Rows from block 7, named by matrix and row number. Rows with one number belong to one channel. Each number is 128 + 24 x the weight over its row's rms, rounded and kept within 0 to 255. All counts start at 0. Numbers have three digits each. After the name is the row's rms in percent of the matrix's.
# convs0: first 3x3 conv (model.blocks.7.convs.0.weight, 240x240x3x3), inputs 140-144, a 3x3 kernel for each
# convs1: second 3x3 conv (model.blocks.7.convs.1.weight, 240x240x3x3, transposed), outputs 140-144, a 3x3 kernel for each
convs0.80 104:105101160111188195072129125140143144151121141133132153131103129080124132087148182145123149129118147130116156073121185113106147073119176
convs0.81 085:084138091111144113110121115093140102173123121134123163127119108123136100088123091098114132114141134097164123130158155154132113138112126
convs0.82 093:098136138124137155155162185171136089118136166126116164116161131133125098108102149165118116114135088078084086117131115143125123127123125
convs0.83 093:105107103143114091185096101081088163178116130117127120135120140121121078101098135137147136121150102155087130105127120124109116130153133
convs0.84 103:134169131107134115161138123126170183151153112193132077101106091170167146154127118135129086152124161154142118170127111125171171112113168
convs0.85 099:096132122151161124135086101126130122150135097133135097115151109142120126121117132103144118125130098114140161133180112086143120126133125
convs0.86 098:168118102102125142107138127115114127166099086194130126148150090140093115127161152113175084137148080117086146100102095128103157114119140
convs0.87 099:158134132143125127089124064130130136131168113079140151090115123137114121165144097088139134139137143118113122129157132113147157151142122
convs0.88 101:140121144156139149148113154073129155110132099118125128144164140087105160105123185156139147138133149148169146136127095133129115150088185
convs0.89 094:147095108113147152132119140153127149105146141102133150135105162147120148127116112123114137129125112100107105143101125153144116121095120
convs0.90 093:119156132133139129167134164139108120094122089102116139107143182109109117137103102088167143066118172181119100118112138119140111127162168
convs0.91 097:153128139103109162114146098094134118091179129114132139099100160094131169122105177133164116140168132106107148123112093108123172140115163
convs0.92 106:172141151188121104109161130162133139102156121121115099097150148117134103191090116113158124098100128113162163131117138136102127118147108
convs0.93 105:171112122104166150154110155167118123133108145145090094107135077161094122116153099156119112190136119087111120138131097174103093146167124
convs0.94 099:112091103130113139162172153105123106149118105114117121124158125132145114119142122159160150121131124157103086145103143122151140108121128
convs0.95 088:154123094101115135119106119154113162154146164152152149150137072128083140070104134129114117181115111148157124094141090068153078131075137
convs0.96 095:174132115101121119155168137117145181139159114159093148099154105105111088133128121135161148127094105188185126127096130117103123165122143
convs0.97 106:181163100143094117125132111117125125133086120146139116126137137140103119111169111100154143129194119121183126140080156161143130141155142
convs0.98 106:156114106144136133132119122128146108106116119138116144119128149112118101117152063175139148138159125091115097150162145150151112168109107
convs0.99 096:135110128122134123101163143112140127130108139116148122103149140125108123132150109124136149136128103112148108118108164117133131115134138
convs0.100 093:111089098087100122165157127118095087164117146151136110127106143138157144119121095134130119131098114147184156108093108152157155134098115
convs0.101 105:148117108136105137151103120135131129081139121115142144125138148099111130093186145118091109131165158113140106122133134175151104149134136
convs0.102 104:149122124091111160107137181141101145107167128117129105123133118138149158133106118126093115153091135136154125118126105083112134141104122
convs0.103 087:152137105127139120176167103138129115142124120178104133133116109084084110142151128150129108129136114159143167141092096082110105116155099
convs0.104 096:143154146081103116129127120110145106087135163100139110108114128088128155137101152102133159103105145086126109137113113117137131113107168
convs0.105 088:142139102129111123082132105125114074154136110112146150108164129135149140129127153134121117155133129113116146109132126154099118166127125
convs0.106 101:107169139132123144135099136107145140151129106144099130116115109130138122126129097151133138106121139115116137096084188107149151113202096
convs0.107 104:161132077089119146166132136150147117053158133139157100105113126136097115130150131140138101146106094109134106126057164159139133116137099
convs0.108 099:095143126131131126135140178099130140125166093151137111091127136175131155150119115109158158141121140167132098167104123089132132111116095
convs0.109 107:134111116103114149140132141118119128132138170136068138130167131129148121135157134162107106090109112118152112157104136163130122117135118
convs0.110 103:074141141122144103142124119105153110135115138162092117136130150152116092079154188130157101140148114107105138144146143132139156106127106
convs0.111 091:136116140128138120112108144123135206135159113151175146144116116156167192145145136145123132119148166138144150132126125102130144141100125
convs0.112 098:113125082075115150145091135125106167160133138098115139161138114157133111089091094152123155123108109133125129113125109143131123141124114
convs0.113 097:125099089149145132172140092129217118138113128132146095160125106130134124154112118098114111119164130163144127146125113110161078169135145
convs0.114 098:151073115116114147132122094145143141104113152114112156135146142108129139091166140148134098158138103133172129140108145131134106139133102
convs0.115 099:121077107109125138102133123109104120150136137116155165087138145154099151086159132090091138104127113122127089118122145127107125157109125
convs0.116 097:167132157141117119118127141151096145154158070141130136126124150132152146125084117127083147141114141117108174107120165085124169088174121
convs0.117 093:105124123112111157127103114134122149152123110135157134121125089122134185103151105110121111111124145116148132117108132134127153149165107
convs0.118 103:129099129123162145104166156105076143116147153166138133079116126106130100116137104111131122142151134151119082147102112124136129133139155
convs0.119 100:113196078111131152155157181130111146132129146105154140137120129109117133135149143127145126166133098140105144141140130149127100121150125
convs0.120 104:098150141088136128131148162145104173120148121102111147143136101140114139116159105086145144106100143119125123128135160129112184133083149
convs0.121 100:142111105106166132128116120092095133124126098169136125151106159133145138122139155163145131151148174143138094090141115128108156123135132
convs0.122 099:126139100111136092142122117134135121133113149121155167120162146093118134114132186075110161163111153147141104120096149121147088150117165
convs0.123 117:139140089108157118099124193122106137109123128115140131162150109137089132103147119144124063141151130140146143124123166075132141091116133
convs0.124 096:105125123116109136141119152118198147141102130080147139132087092156156136114117168118158089184160093130123121113142100166120136166087171
convs0.125 104:118136130128106124119118123082133102091152117131176109103152139088136139162119107095141146098141160072160141145126106127101136141144145
convs0.126 104:133159146160131134100107131131112153109138119168135117128162123136151097131165124136127160180116134125173145133160155111104108096143136
convs0.127 114:136112144122155129130147171097121094133149146132114158108120127128164084147107127129106135096151131147164130181151111118136126113143107
convs0.128 096:163087133108157107120108093126111092128086104138157114171118094107119162141118099144151125119109133167156130090106143115125117115127126
convs0.129 104:120122138128139113134130095138116109113111109140159122133118130142149120152133101171112104124143114113103122158119093100133138119123171
convs0.130 097:118104106139109123132139130108121157128114124178069135148128107158128101079099113092144163120147101147097128138118154118148085113097144
convs0.131 108:078160128140126122123160114141109118136124146145117134139110168170131158080107106135100125093115158113183123090131146133134142132080133
convs0.132 112:103116161094132133111123161145088126119152130138151106154127129161100123117118126103135131099114151099136123128126179115115163108113112
convs0.133 107:164138114138151167128153091089143150115128114160127105130170128088096130148126122073118163168122079134134150136124146136120118111130114
convs0.134 105:125135121168103127158159105105093151120131107109114115118091148093138142123119110080118151140154132128105155121095105130112130116119145
convs0.135 093:138108138133120133093166132152129088087129106137116131132146116175121156178179149135126140109156124160174182120100120130118115120124156
convs0.136 098:127133099106174131127128125102132117136156096129082101110104130126131098141130129203131124131147113110123096128098125128130118135133131
convs0.137 101:151129130131138088111130138120178110138149072165108109123097147125167147130126122118119148127160162146139105141069102106127135109169142
convs0.138 108:151102133090144104116104149093103142127119133139195135111116090138138150107137156160130120132120140101143155157139113110118106162128132
convs0.139 099:124092092138077103124148149100103082129161135084126145135120091137157090156130189126095125135138094160148138119107107134132077176123110
convs0.140 094:070122090119096122134186157072094086126128145082127126112122113135155114089128107160099143142116153096162115131101115103105120162156150
convs0.141 102:148134118161121114112153107093110119103152167123184129110098119118140190139157157084115171087142153072129111116110131110157092164131178
convs0.142 092:104129122152124122111080122176158120140069129119111152118139140170129185115124142127144124137169144198155110117119121166114123124151108
convs0.143 095:118144092139104098094110165146132163178159126110106120102104121152155153140151109159110100132140155141109130111093109115150143116091111
convs0.144 105:132170105140128128103137105184151133157119107132108143115137149121139139162125127159144148165120128105142177153130096135126139106088142
convs0.145 095:127152111058104111109157128116116127126151157107163194159158137137120133094141178104164176148104144073115098141125150155129106079125144
convs0.146 104:108121087147166176120147176142119133139106124158125129097132144105152141159127103098108127146129134136131147133110119083108144112155125
convs0.147 106:120107114145135128098132140127106132096175145114100119114129115131138122141076132121123130160108116126155126093113107131140118105088146
convs0.148 102:141149136103131110109127137147123116106127110190104117097165102121136141122148142148119075119148107094134120117115113120157120123118167
convs0.149 098:135153102063124099127129148131086169144123138102168112089130173115134127184100143099121141082128113117165105112121174122087114138110102
convs0.150 101:119106123127098109112125127128086124122104099116146156126089161112139129150131088120135132113119123130089116179109137156116135114124128
convs0.151 099:137121107129129101126135107110151156097126141056135138086135123095140108120116134128148149107142120128123158142130141114108119088124135
convs0.152 101:109128116132104142080116155137093119120147126141116119154089096089138104115158153151104126154096128128117159142166091167083111118077187
convs0.153 105:129142178098159100129145114133145104133163124152120150138162147081103117148109093166120127131144144114107108128142152102153147126102079
convs0.154 099:103125118142128153094183107089127149107140149131122128136109124136125104119141099127159140127083102130118155152131159098127140140076137
convs0.155 086:142147129135141141105099143122144124125101142160151114143150130116115097134130112145107123087107081105122131163153168121169139118126076
convs0.156 104:138111125127120136126158143115130099127173140093113168128121159109145110128111098154115166091101189136113110129164126124151139180121121
convs0.157 104:122148107102131132076132133171144089088124117158138099132152128146167099129146084121116108144116135125128148129114142121142160090104102
convs0.158 108:119107105103156154138175152140135109127096121159121113101146146145101125118102138085099124129118131155186111132155113127131108128112137
convs0.159 097:145126162149145110123163122092134093135112102118124104135115089113138121140111133153117115104150138151125098119155140139150157166126121
convs0.160 104:122109146156158136169145105143132133154165126178118134128114146129144080116176127129102093089106144100152123147101127120146164092204122
convs0.161 096:121111112084113099148116146113117142191121136105161167125140125143099130111130123115123137119120146155100134127113091173083114099148142
convs0.162 104:155144105127121097145139116136126127122158129176120149120149106145139119151103113101093136106114158121137141130154120132132118096153123
convs0.163 092:122120112092122097126141145120155170163197101170164096121108140132149094112106084129155136137147119123140128091141115111105156116135048
convs0.164 112:101162166069124132153170121052106129164148099125120082138124153107108084136151106104106103145141100182095136121113143130119113136116151
convs0.165 086:105151113134092097107139123136161132105137096130169148165129148132147116137136126149135160121093117136142083121121114136134097152144168
convs0.166 110:113130121139164116096162116134120144097127096166107110157095125107117096162158149081100147136181140158112128112125118133158096140126119
convs0.167 110:089170128127096139099139137163096064117126103128097097152120151153141079133148134193150109122143077103133151133127136113132145125098149
convs0.168 105:103094129128155126144167169137143130121136125112114125123139150149143125139160066154127147109184128067100140130101124153117113139119140
convs0.169 093:152196124121135103143140111095130111120115150113120111094123115119126099136101109092141114135159097212139113123104112137165130145103093
convs0.170 112:094116136206102118157085074098120116134137137145137128133111116110143148129146167127144121153145138146114139190092115169096116134102154
convs0.171 087:159118086120120146140118062086129165099125173125125118129122139063141117133125117089114137086117059132154123150155159134138161097132141
convs0.172 084:109130128106118120117098119159141099138126172129143132093135172150086105099143099088148157132118148092164130089094081109116090094111122
convs0.173 097:112109150143134165170142091126117118085140126091157126135112125166134130100129127086134153155131162131137164185172155167133093112119102
convs0.174 097:129140132143158122139070102131115122120128124115157087119106102114118144141134125061156145079161154126161152116092139136122110138136136
convs0.175 098:143101115162142091154143066096108082108125121083170147163121095153157100128140134116122119141086157113109153108105137149148117136134116
convs0.176 095:143158093095160138146144138088114130130132119146093119136157117104150135127124135155148104141129140124109106126170111126130118147133141
convs0.177 100:107167129133140119140115104144125152170148122130152164122113128134126102065139125115114122161131128129094143167126081136152071096126096
convs0.178 096:146154143112152152176073126121075122190145128154111117114111112088141128116100150144123126092111156098076128147156148159126096152143162
convs0.179 099:144119123114148110082132187107131111105125164113091129130177215128132141177105125135140149145133084172124160102139158128137135118135139
convs0.180 103:123106128159142082154166106154108148110138108105155124140146131136128141174130135115118135138156102131126134148140079170090124142155112
convs0.181 094:112143142164147091098098147155129102139147094123143119106096133132176157102115125113116126121169152099191102073147134128103116142115137
convs0.182 100:105130100110108145129177095101105146094147154160143140098125146170116156096148151133113103168111139122112130121139120118126086129110143
convs0.183 099:152207110166126078168097100112138123125137134140114143178093149094091129153180107146130098143160138126127130126104129152108141133137155
convs0.184 104:122140084118124132102148174100101122140117162132136136107108125143153095143145087188124143096124107071117118130103101097154113157141154
convs0.185 100:100096153132112119110149120145134094134151150096121156108143120140128126141154176133096113122116098096136114097134125108179112107160112
convs0.186 096:130155141085155153111118139136136106150137099110131111127135117094090135130128113136134134119116113123095111112152089133118099147159144
convs0.187 095:161100114125159153124108109119147147109124122104157136101120136143121140168112134120120173138131135144132124113091170196125109107114116
convs0.188 107:131122105117121158145142148100135165124140135123114116131116134133122124123131112130153127094175132135121120094154131118092165125135145
convs0.189 097:131122095123135120142111113115142143164176099101139172138154124161099156087149186205145138112163085120127167089138153127138136115113143
convs0.190 096:128101126099131102130121128153122093112134127183142124150138114155136173120140117138114106172160154124145114104142101138139125122102137
convs0.191 108:153143076105135112104106163129143103131113118140117117123095106157105146106142138124123148143131138132137131172142102136145110137145139
convs0.192 099:121119122136111140114113105175167137171127117118096101156140163127133160154103120115113133132128124088107149099126101156139137122196168
convs0.193 108:149096164094095114127146088100073126156139130151203138153139135157123149107143132122120159139160142086137173120152157116111107119112109
convs0.194 097:131124128111157135126119109101123105137145103175134128104094136166162124172082150095119117131125111108139096073137146133128142134145129
convs0.195 086:120136116130091150060145143097116143120141145188155105119158136094153098112090129100135077115088082128164121141109129082116086152134111
convs0.196 101:118105086177170185105110103135097150099108136120115121128144124127124107136135160163115145141137140106104092154177160098120045187119162
convs0.197 113:138128162149104137122171089073127116120128155164152125143114106118127110134110152128095093146167162149117140111117145131124158171154106
convs0.198 096:161158103104106129154115106116105061103108131140128119129101148115098146181089158121145106124142108125106146118116126128119098111086090
convs0.199 109:127145128114151147134148125126102110137104149135132115168106102107125120137158117142113132181155113139146135134121139122151091182152092
convs0.200 102:118144092202113159155162146136144149100144138169092112167128160086168120151126105080117155121116106103130138126120149131149182100109124
convs0.201 108:151139166062126137102124109083148066122095153151180155087129133098115147140141173094089146098130151179170134106135163129147125112088166
convs0.202 097:112134194085147134097162134149162161134133172155135136146095081156108172103147142103121126130099113104143131096136125125130148125078086
convs0.203 098:135101122150148065141127104133124160148097134142112108156145136136116110127153108116142170135138124092162104121134131096135130122111140
convs0.204 114:130124143136120102123173089111104106134109109109114145116081132132152136150092140134085118135141125105109106103180115141132104124125131
convs0.205 095:120124166109137160111114120101123133153121124146079073130112112112156127106138140138174143180129124136122120131114147115127135121141142
convs0.206 093:158141130125125098137181125156138128114088111104131146127157153155097129152131112141128134150138135170116104142119099150174144131120096
convs0.207 095:141133102135122135080148158138096126172113183110165094133159112177144175142170087088133103179094139140117160106145117130119141158128143
convs0.208 091:155129101144109147118155132158122103118143100099119081116093126123115118138154151115116104123135133130154126106098123136144124146123149
convs0.209 101:106117143180112134086128208096128139100119158120110177087117146145108132117153136102153122120072123128147115166106099127102077118160113
convs0.210 104:133121165091123154116142087123129135097131125158132131103165113179101108137055121058123144146136131143165110127153118117141109137166080
convs1.80 102:191144142126119138148131145164099099128137154138136147123109147110132136117168092134126136077148130105126126098128106120110130141147128
convs1.81 105:158136149108060141163089114121129139127154113101113112157129099125135126122126137101116141147143098170153112081120096094110099099126107
convs1.82 104:118127113098106157144125083087111160178110132116113099123144106127129103134141150133101152112147135148141080128152141130130099160118153
convs1.83 101:089149087127125098151114092112151141109111101141165130151098126152147117113120149091137200115104130110143144094164083125122097134103175
convs1.84 094:134111116106113139108143193127112129121130115120158164150160161131102179147139124103106120136152107174134097104157162134082124131133104
convs1.85 098:142113099144096147142122076138133120139120125111109153160123137101160122133118121131166149158126085120067172152111134101090132114137110
convs1.86 092:138128136091119108106081115090119172121128134105155144073123101122143129167137137137094138196124157141149113143124116123163166120080118
convs1.87 095:121098109108149115118082159136126119149154156143141126191081136121178143122125116113130128123121167102117128116100094131119139130148130
convs1.88 105:116114098145120119126112131159114106089099141152098111147122102075122111145113146155094139110161111099139115123120142115125098129071140
convs1.89 108:136158159113097115115135102113117073130115135094135151123092146148157136123119143076137090117125173189148138112148135150130080138107105
convs1.90 096:128158136165123134142109119127127136104144143108141126145133121118111105134121121123141174110156121157097153086108152142097118155181126
convs1.91 093:145144091109103124093138171176095140143120152115130167098112091149154122126115103120150173102102143181088116143131077090122176153078159
convs1.92 102:127155134166137155101093136106132131106107105104094157107166071114124167152139095129083104134141137136075146118091157088113108084148127
convs1.93 099:113158077112079145147094136081130131159142161136150172123120119116146127144109132079107187139120098122147168140121120153145165118158114
convs1.94 096:137130131107116105093144131127121118136101129110155093129144129161111124156127135127166107176112140185127149105151159128117109134104135
convs1.95 106:126161132106122150111094130129147155147149157099122100116149113088142113171122117103130154148132115099127131137114111154135109131111137
convs1.96 104:082133094139119135112157086098130110119131119122139134151158135108112117140095136145092130145136117107103138140186080114088099103114152
convs1.97 098:142117101128173162118113110139114152131146091096100136140127121103109103104105099114081158115115121130086141115127115122111154129141102
convs1.98 111:128101129086058128163124100126119116135119113125096098163108075105181127133123077143120124133077141116100132135105172172146114111105103
convs1.99 101:160143160099147104132116103092106139131131136115102133181138106120107120120122160119117082162132197127171129145083122120168097128102068
convs1.100 098:112155117116148095138100131113125131111131127090150191126131135158110144113163101152087146110144123120087087152100172147146109079127173
convs1.101 099:101081170112158143102104124135118142147117167101140105179075165099134155131121105145135119080110131111100138108160174161133171095123125
convs1.102 101:135138138114123143139124097151110136099163132154130139124139160112118114114106122143121140114135139141106116123111128123131149153116096
convs1.103 097:117109137124181160110116130147099118114176075119125141106108110127136122106113107115124122155118128089140119151103111155111084166136143
convs1.104 099:127125114150166118117101124203099129149077078089120103144153102126105147127129124132184102119130154147170099130142051132111145170109108
convs1.105 106:160125139089123152140153094138132122162129093086139097092116118171092124118134135094156150105097123139146125121119140144095117076135149
convs1.106 102:153128109098139111157122146122119103149111100102107158132101122107103106130142123103133114150110153113141095133106112155086143132156086
convs1.107 097:122089105104175122140140123135138204124130126141117094091126148136134109116144145109109148111102155138115136157175117144135118076143140
convs1.108 105:108208186111113125085103060122090098124164118112155122152122128144141116125133132119120114124153154138074141115141123129107113143139124
convs1.109 103:094109108154086139116137131113157121149103056114114126157168123133110129120132100136150096170120089146140154092143161162096114135103163
convs1.110 100:141158163092134119185119135134142103115141124083106177100118174163129131139124143123121104143127104138148103169169148098165063147128145
convs1.111 100:079095119154098140117209124168127154092144120109146074128177179122097129162091104143120129120100153141111111148154169117107110086113144
convs1.112 099:115146141066126144197142127130115163156130117094138138107162123151092143171157100118064156150169109124134134150131148110130086130111158
convs1.113 100:134095138129104126111122091140119112082152114144127161159171140108143104165090117122169143124141163141107144151110079149108089124161063
convs1.114 100:112172077170111140120097117131116114121112156099128120150119147100127093085113119112089149139111161144179123111184150100105103163120130
convs1.115 102:139129120156079141180096153136173148118113127146115182122103120101178111129096158143118148126094133143129094121129134132137148112084117
convs1.116 098:114136093158136103111153156126101126143103125115160112143099095112101107117091133115111113144176097112139156153090123145149128101122115
convs1.117 096:133155118116098169137156150151114136140145134102139125154146116109126143126163128105103106136108148149083092155160124109145116136114168
convs1.118 097:163128160136110160158110106136133143140157166134130120136100123139128181125125128127124114136116142144153140111153141093130156127134149
convs1.119 102:143111136098118138175119148126114082145132172148127145145123169111103112110137124144166115147170103111092138104079123125127106126166108
convs1.120 104:167139133122128137153143113121161108154138118114140131138162109153114101160129152121123125131135138100102107113133170110108131123140099
convs1.121 099:091151109087107134121108113161104127139135136140113109082105116106145109136146140154130109111116133113108094113153111139118080163167072
convs1.122 098:131104142143104129105117108104098133148120137138145085153161137142116138123108109140157149146125096127095115141163125154157127152113160
convs1.123 101:143147143148112121178083128148164136138151148092118156150157148128133106119097139088148132152128129111143114157104103160143118126114096
convs1.124 106:107145105185065129130167106090118124117140111170162120127158190127129110154096144145113125120101123138125166205090131145088119157074139
convs1.125 095:131132166121113130143114168149136127122139122132104127145123107114120115126163101114092163159098131085148160127100144144121111088124125
convs1.126 099:097138165101111134126126153099137110143110108097106115196184141151158159096146097124140125142096104072108121084121157112131124126101103
convs1.127 096:140101162142119129188146104115156151121095102147127121148143107129137121151133123134105108136115150142135157129147161153159108107148121
convs1.128 097:135108092165115124101105133110123134125131135104134171164120135162123135110135123129129137107166138096157083114147154133130103101135125
convs1.129 103:108119147133143104144083120149120092098133146134107113121136151155102135132107118127139107105073145108127113082121154133138135127102102
convs1.130 101:138096135141151106131123105106102143114112166136159140112135139152126093097145128120144222128106155088131133065108125140108095079116139
convs1.131 094:122170137100134113159070115155146128121124084098120147148103126135142135123120125152110114139172092117145155094112146140129172123122129
convs1.132 095:152130116159121148126137159105133112123160159150122140101112137125156092126126076190161182092122127132177141159122137099133091118150097
convs1.133 096:127126172128109114103138111114119160178147162136126118107085085128138127121104111076145118101113093108108139096096124112142153134121161
convs1.134 100:142105111159153118100117137086106147132126122154130142157129118107126153095174163124161159132100118154118113094132141128134113144121127
convs1.135 106:102134153158074161128128142132116173151126101123078051164161096147155157146173123129118132131144159109137081127122128116115139124167064
convs1.136 100:093112103133143179135163186149113109138113085101140133118152147082152110110122124139167134128110144162132110160126120112151159132144124
convs1.137 095:094140126141116118110161138105164116145139096104109157181110130123118128119169133103134122196094147102112100096135103101091149118161059
convs1.138 100:119118138100142147085163090132124144107154088132161147137154158142132116173134135139132121147117138117182115137148184126149112105108123
convs1.139 102:115129096128139143124151104103170134130128148185116103065140123145112085154118130140165136084151148151107140110100107119134151150149151
convs1.140 092:111135158104137103132131154140163131083147171157099124131145112148141112127115113129181107152120110130141132125128135144104147121126103
convs1.141 099:134107134128119108087151156098096156111111125132109109133068119130177107121134106154105143116157109128083137129153156131090177109086122
convs1.142 095:124178093129117114137125124172144113102125123104137192126119130135122130168101145174107136120145097129166076126168108151126113111107119
convs1.143 097:088112117159117083107145111099163162163110116142092097154106164094121121146123127148195157093118125132126130159146122110125168151134141
convs1.144 102:157099133134140125126074132093123168132138107144130135075164090162080111107144150105147124185093101111141131131096109108096142104101115
convs1.145 098:169094155085114111158117124169139110127162194095154182129130144137143100157085144152106134112157107105146114137099119109149109178095131
convs1.146 101:135112138149152128160111143120120121094161102142129106113144174140108083113140103130122084136187135114074160126106158081113224129126115
convs1.147 100:100087139168115110093107127153125140136107142094146083117133137118143151141137146150131168142160089104111127153149104104121106100101118
convs1.148 100:104096197082126108160166134108098150132099145112174159143108165109144113138111130120149132137119104150101089127087172129126118133121165
convs1.149 101:133123138160092103129124113127156130172115132131116103122131134125155147139100161118122131162151111131118144117137134096145152164102123
convs1.150 100:113124109172094111113144155141141156138131116140102125142157104094121150090143142135099130110121176189096108114144119143142121106090115
convs1.151 101:137148131137117116139130112117129122184114150142164128142108115083116132146131113104127111113137095110104173144100148095114144164081142
convs1.152 098:138139130108115097131111145116148112122177108134109153131107134077116126127176124079153166123175144095109120119148120129143108108160122
convs1.153 102:100141162146151106117141140108160102116123155119143113120158133148136095134119109103126108094111126133131129115116144130123123169131090
convs1.154 093:145107189077128114132122145116137140125124158120115143146130134137131120106135116124104133125146091142112143131143118105128178097111100
convs1.155 100:096084164136120082115085106075124139122101111187146100087151120093119086147097124109120113199107125115096124123097155173150115134125186
convs1.156 101:125149160117111083132101129140097119139127147133123113087131162142116139158136104151155128131151153133118112101179101116101115135148133
convs1.157 099:096110145114153140106112111119113137123195123140102097166107114104104186120140096177188151094150181128136147135113128115095106085156126
convs1.158 102:094125124142142171142124095157099113169127125134083132088127140153120121157117173121093111111165160135141108110128135139122108137105179
convs1.159 100:163099151126129090100097120117101143137142099143118098130117107104116111074136119115138120142166103105145128125115124135131085151159086
convs1.160 108:126109139110112149106134119114132122133154127145089086165121145083147144123117139095087184089115145166180138132137168119145112099159134
convs1.161 105:096163126132118095189086111144099139137155105097101164139117149157142110097125133091131139141149114139152125122093077098150092137120073
convs1.162 104:091135162113103094136133117094132159126106129131136122136158098160126087122153157093166141099126127135111139149141103121139082141152153
convs1.163 099:120126139135104100155159102126152128110131138103157213129152126146082110109142136142111117123140128160142059153095117106127119123099118
convs1.164 099:147109157109174171168116126146125076129129114130103138172120113124138144167098141134129121131123139111161127112118153134076096189134149
convs1.165 099:071109153167114143100126121127090168079128113111143119131148116133117135088132105166098151184143097094135140147150130148120062116097170
convs1.166 102:131122168151128080093153141084113138134127124109161142118151176133137127135123122162131143155101178163154115129164124111107165145120074
convs1.167 099:149177128139131115118125117154099096102110110114146118153138138131115148120149125111113102134135124162139191171159132174128146156164092
convs1.168 098:112147120148120090106108136146112138136147141090104143091115128143110116144109110070157103117077139145091116136087202143112114124133127
convs1.169 102:098123167164132117128135134111142155104138082164139095098117091119122110148091134148122113158128117112127113140097109114137145159144112
convs1.170 099:114051184134138070114138124103116144133090143117134132131113135126136139142131129128126116071140155118150113103134165105085124083119169
convs1.171 103:157121168075112111213108088115162146152111087109154123116145130102124143167114119131111187149146170077137129141121093105126134161126124
convs1.172 105:152118080091105136141127136171163155168136129132137134135091091099105102131141132132097148139169105102117104119109113113141109138140210
convs1.173 099:155149176063137116162140150140099136125149098122141134094122139147130111129146105133105149088189030120089157093133131105163201143130187
convs1.174 102:138135123142073116115100092184152117140162125135124111105123093116109126117119148112092179110144165138129126114127080168107130114144124
convs1.175 098:098113144155109114123123124188190136139107162136118126131091130106098094125141125078137169083151118156098108113078143142121088120128124
convs1.176 097:135100111126109150136112158130135142130110124126128110144067124104118145135125101122136165129114116119102117145084124115127112092139110
convs1.177 102:131141158129079140126121127117125121166146158119136151122155157139146120157098135075159119080134126124128146164078139146128090122100107
convs1.178 106:119087145097092114092141153119135164083084126125158130096115111122150153146107124177079100133154111171110115107129150106122163117146140
convs1.179 100:110093152131144129082090125149094152126110162118128111116148118124162152161118178100166094154133059141105151147127156171143183141140150
convs1.180 101:162124143098124105115141120123142136147121134156117150121091148106125128118140086112106148146163112115125108112090148110140108155069082
convs1.181 100:105122115139121108122154121130147110127146141102153169146148157121126111140150113175107146156100073159103091108116101112128079076098148
convs1.182 098:101105183147173112114128138180108107109121190140142149180123127171116145133119153172135111097121080137107107163112144177176136147135123
convs1.183 102:141124130135148124188096095121135150099114121092120157128101094160104131139113167099094162110124153107141162145116127137138207124160172
convs1.184 097:122124118130092109136119126117145155108154148108134113136154123146107099108182120115151125159054159135113073120106124114151116157113134
convs1.185 096:136104107140134116135098125152157123143132148120123119106126150141142121121113098145129178047150177110134123122123142094129093149105150
convs1.186 096:131120158173094155100143152151118141124106084123115117141112124106115143101147077087178145114106147129180154156133114097139110156089153
convs1.187 104:127118073057123131150170130123145108122121126108125135150124121128143164110138123160141104168104094119109145073112103105117106101125114
convs1.188 100:116100111106159142125106119153146139135121100094104127125126111170126181141169145125085128101067151127162131157148082170128117139132124
convs1.189 101:089156128145146127150080123158160135136094162090138131147145119122132133127168123132141152177133096072155101109111110114135152138108141
convs1.190 095:113095097159142171163126119145126147151164103121120076151120119103145123111128122178137132110106123123131136161144128167143127139139124
convs1.191 096:122120154164122157170146074116156100135098100104163153158119150105159137096102130101155122146132064117068147114119133142105134108150135
convs1.192 099:126154113063142119121130155152135112105136127122142145164124131110135106156157106132141151129112104133145129117170154127154111124138145
convs1.193 097:155077124112154110120127154092155180134156152144123120114109115138086114122193147114099132155097145194138103139106128148155133108095144
convs1.194 093:132131134110137179125118139102120150099119116132141221117167105124131095099116125118129119150109117099155090148115101108096149131130110
convs1.195 100:116076133129147124156132139167145140122119118125134116152142139124111140101130131157109142115137133137121113093127145122153119118168120
convs1.196 099:139127148130097113117169127131166151136142098135137099143142143082158106125128140128141146125136111134129095116139061115137134119069152
convs1.197 096:127091136145143142152144137122086133131139137171139131120146105112092098123137096148176072113106154152172103157126129108103099145076109
convs1.198 100:147104136148136115125112092140154083141114137144098113101104119120140121133118139119139151138163123151107122109152133146096083102121137
convs1.199 103:096100143133126161153088137110151135095115118144140152142135109119128122135118153132163112115152123145088173163117101126113126126167116
convs1.200 099:073087163096116084110096128107105125135148127143132132109119153159126094120178095149097147094145123103142137096167115153117110114127185
convs1.201 097:128109149127158163109113123103131139142110145122112146116107086126111092135116133138077128103132141115182103140133153116109111107146109
convs1.202 102:145179162135120153144148127164105115109129120135121167149135139048145106136150101122159093079142123137096137100137132102158105110148114
convs1.203 094:127096132167102100119148111114119142150156157141137118090142088124132082091141105095143158139123147139103149101146139116107143138153115
convs1.204 102:137104191148108105087121134122153121153147139134132155157111156126146141135133141164117154163225114114164195105118135134127109121152122
convs1.205 096:124139122098145161123135117106127131097177123117133114122131123126146108100149123121098148123133131125070125169139109148104067087128147
convs1.206 100:106091124172153140122099160146118131158125145092151117159129103099136151140073122175162122097115140114162101127092146140129134153116104
convs1.207 103:120097135144166115119092127136138130149177098155116149162133088132115111117107141111127140149128165079101143139093105091089127113138120
convs1.208 093:134130169141137110165140140135110125080119149090147171127103153141126100121141138160125095119132172175077074139151097126110117139167126
convs1.209 101:188171116138101155128115150178141130132111127149137131123119135114118160162105131125115160121153128093111159150127120142155129142115121
convs1.210 097:090117106141108152130142100149147090146103142108143138122147101131136114147149124124082180127138155135156110153114101088126131125108147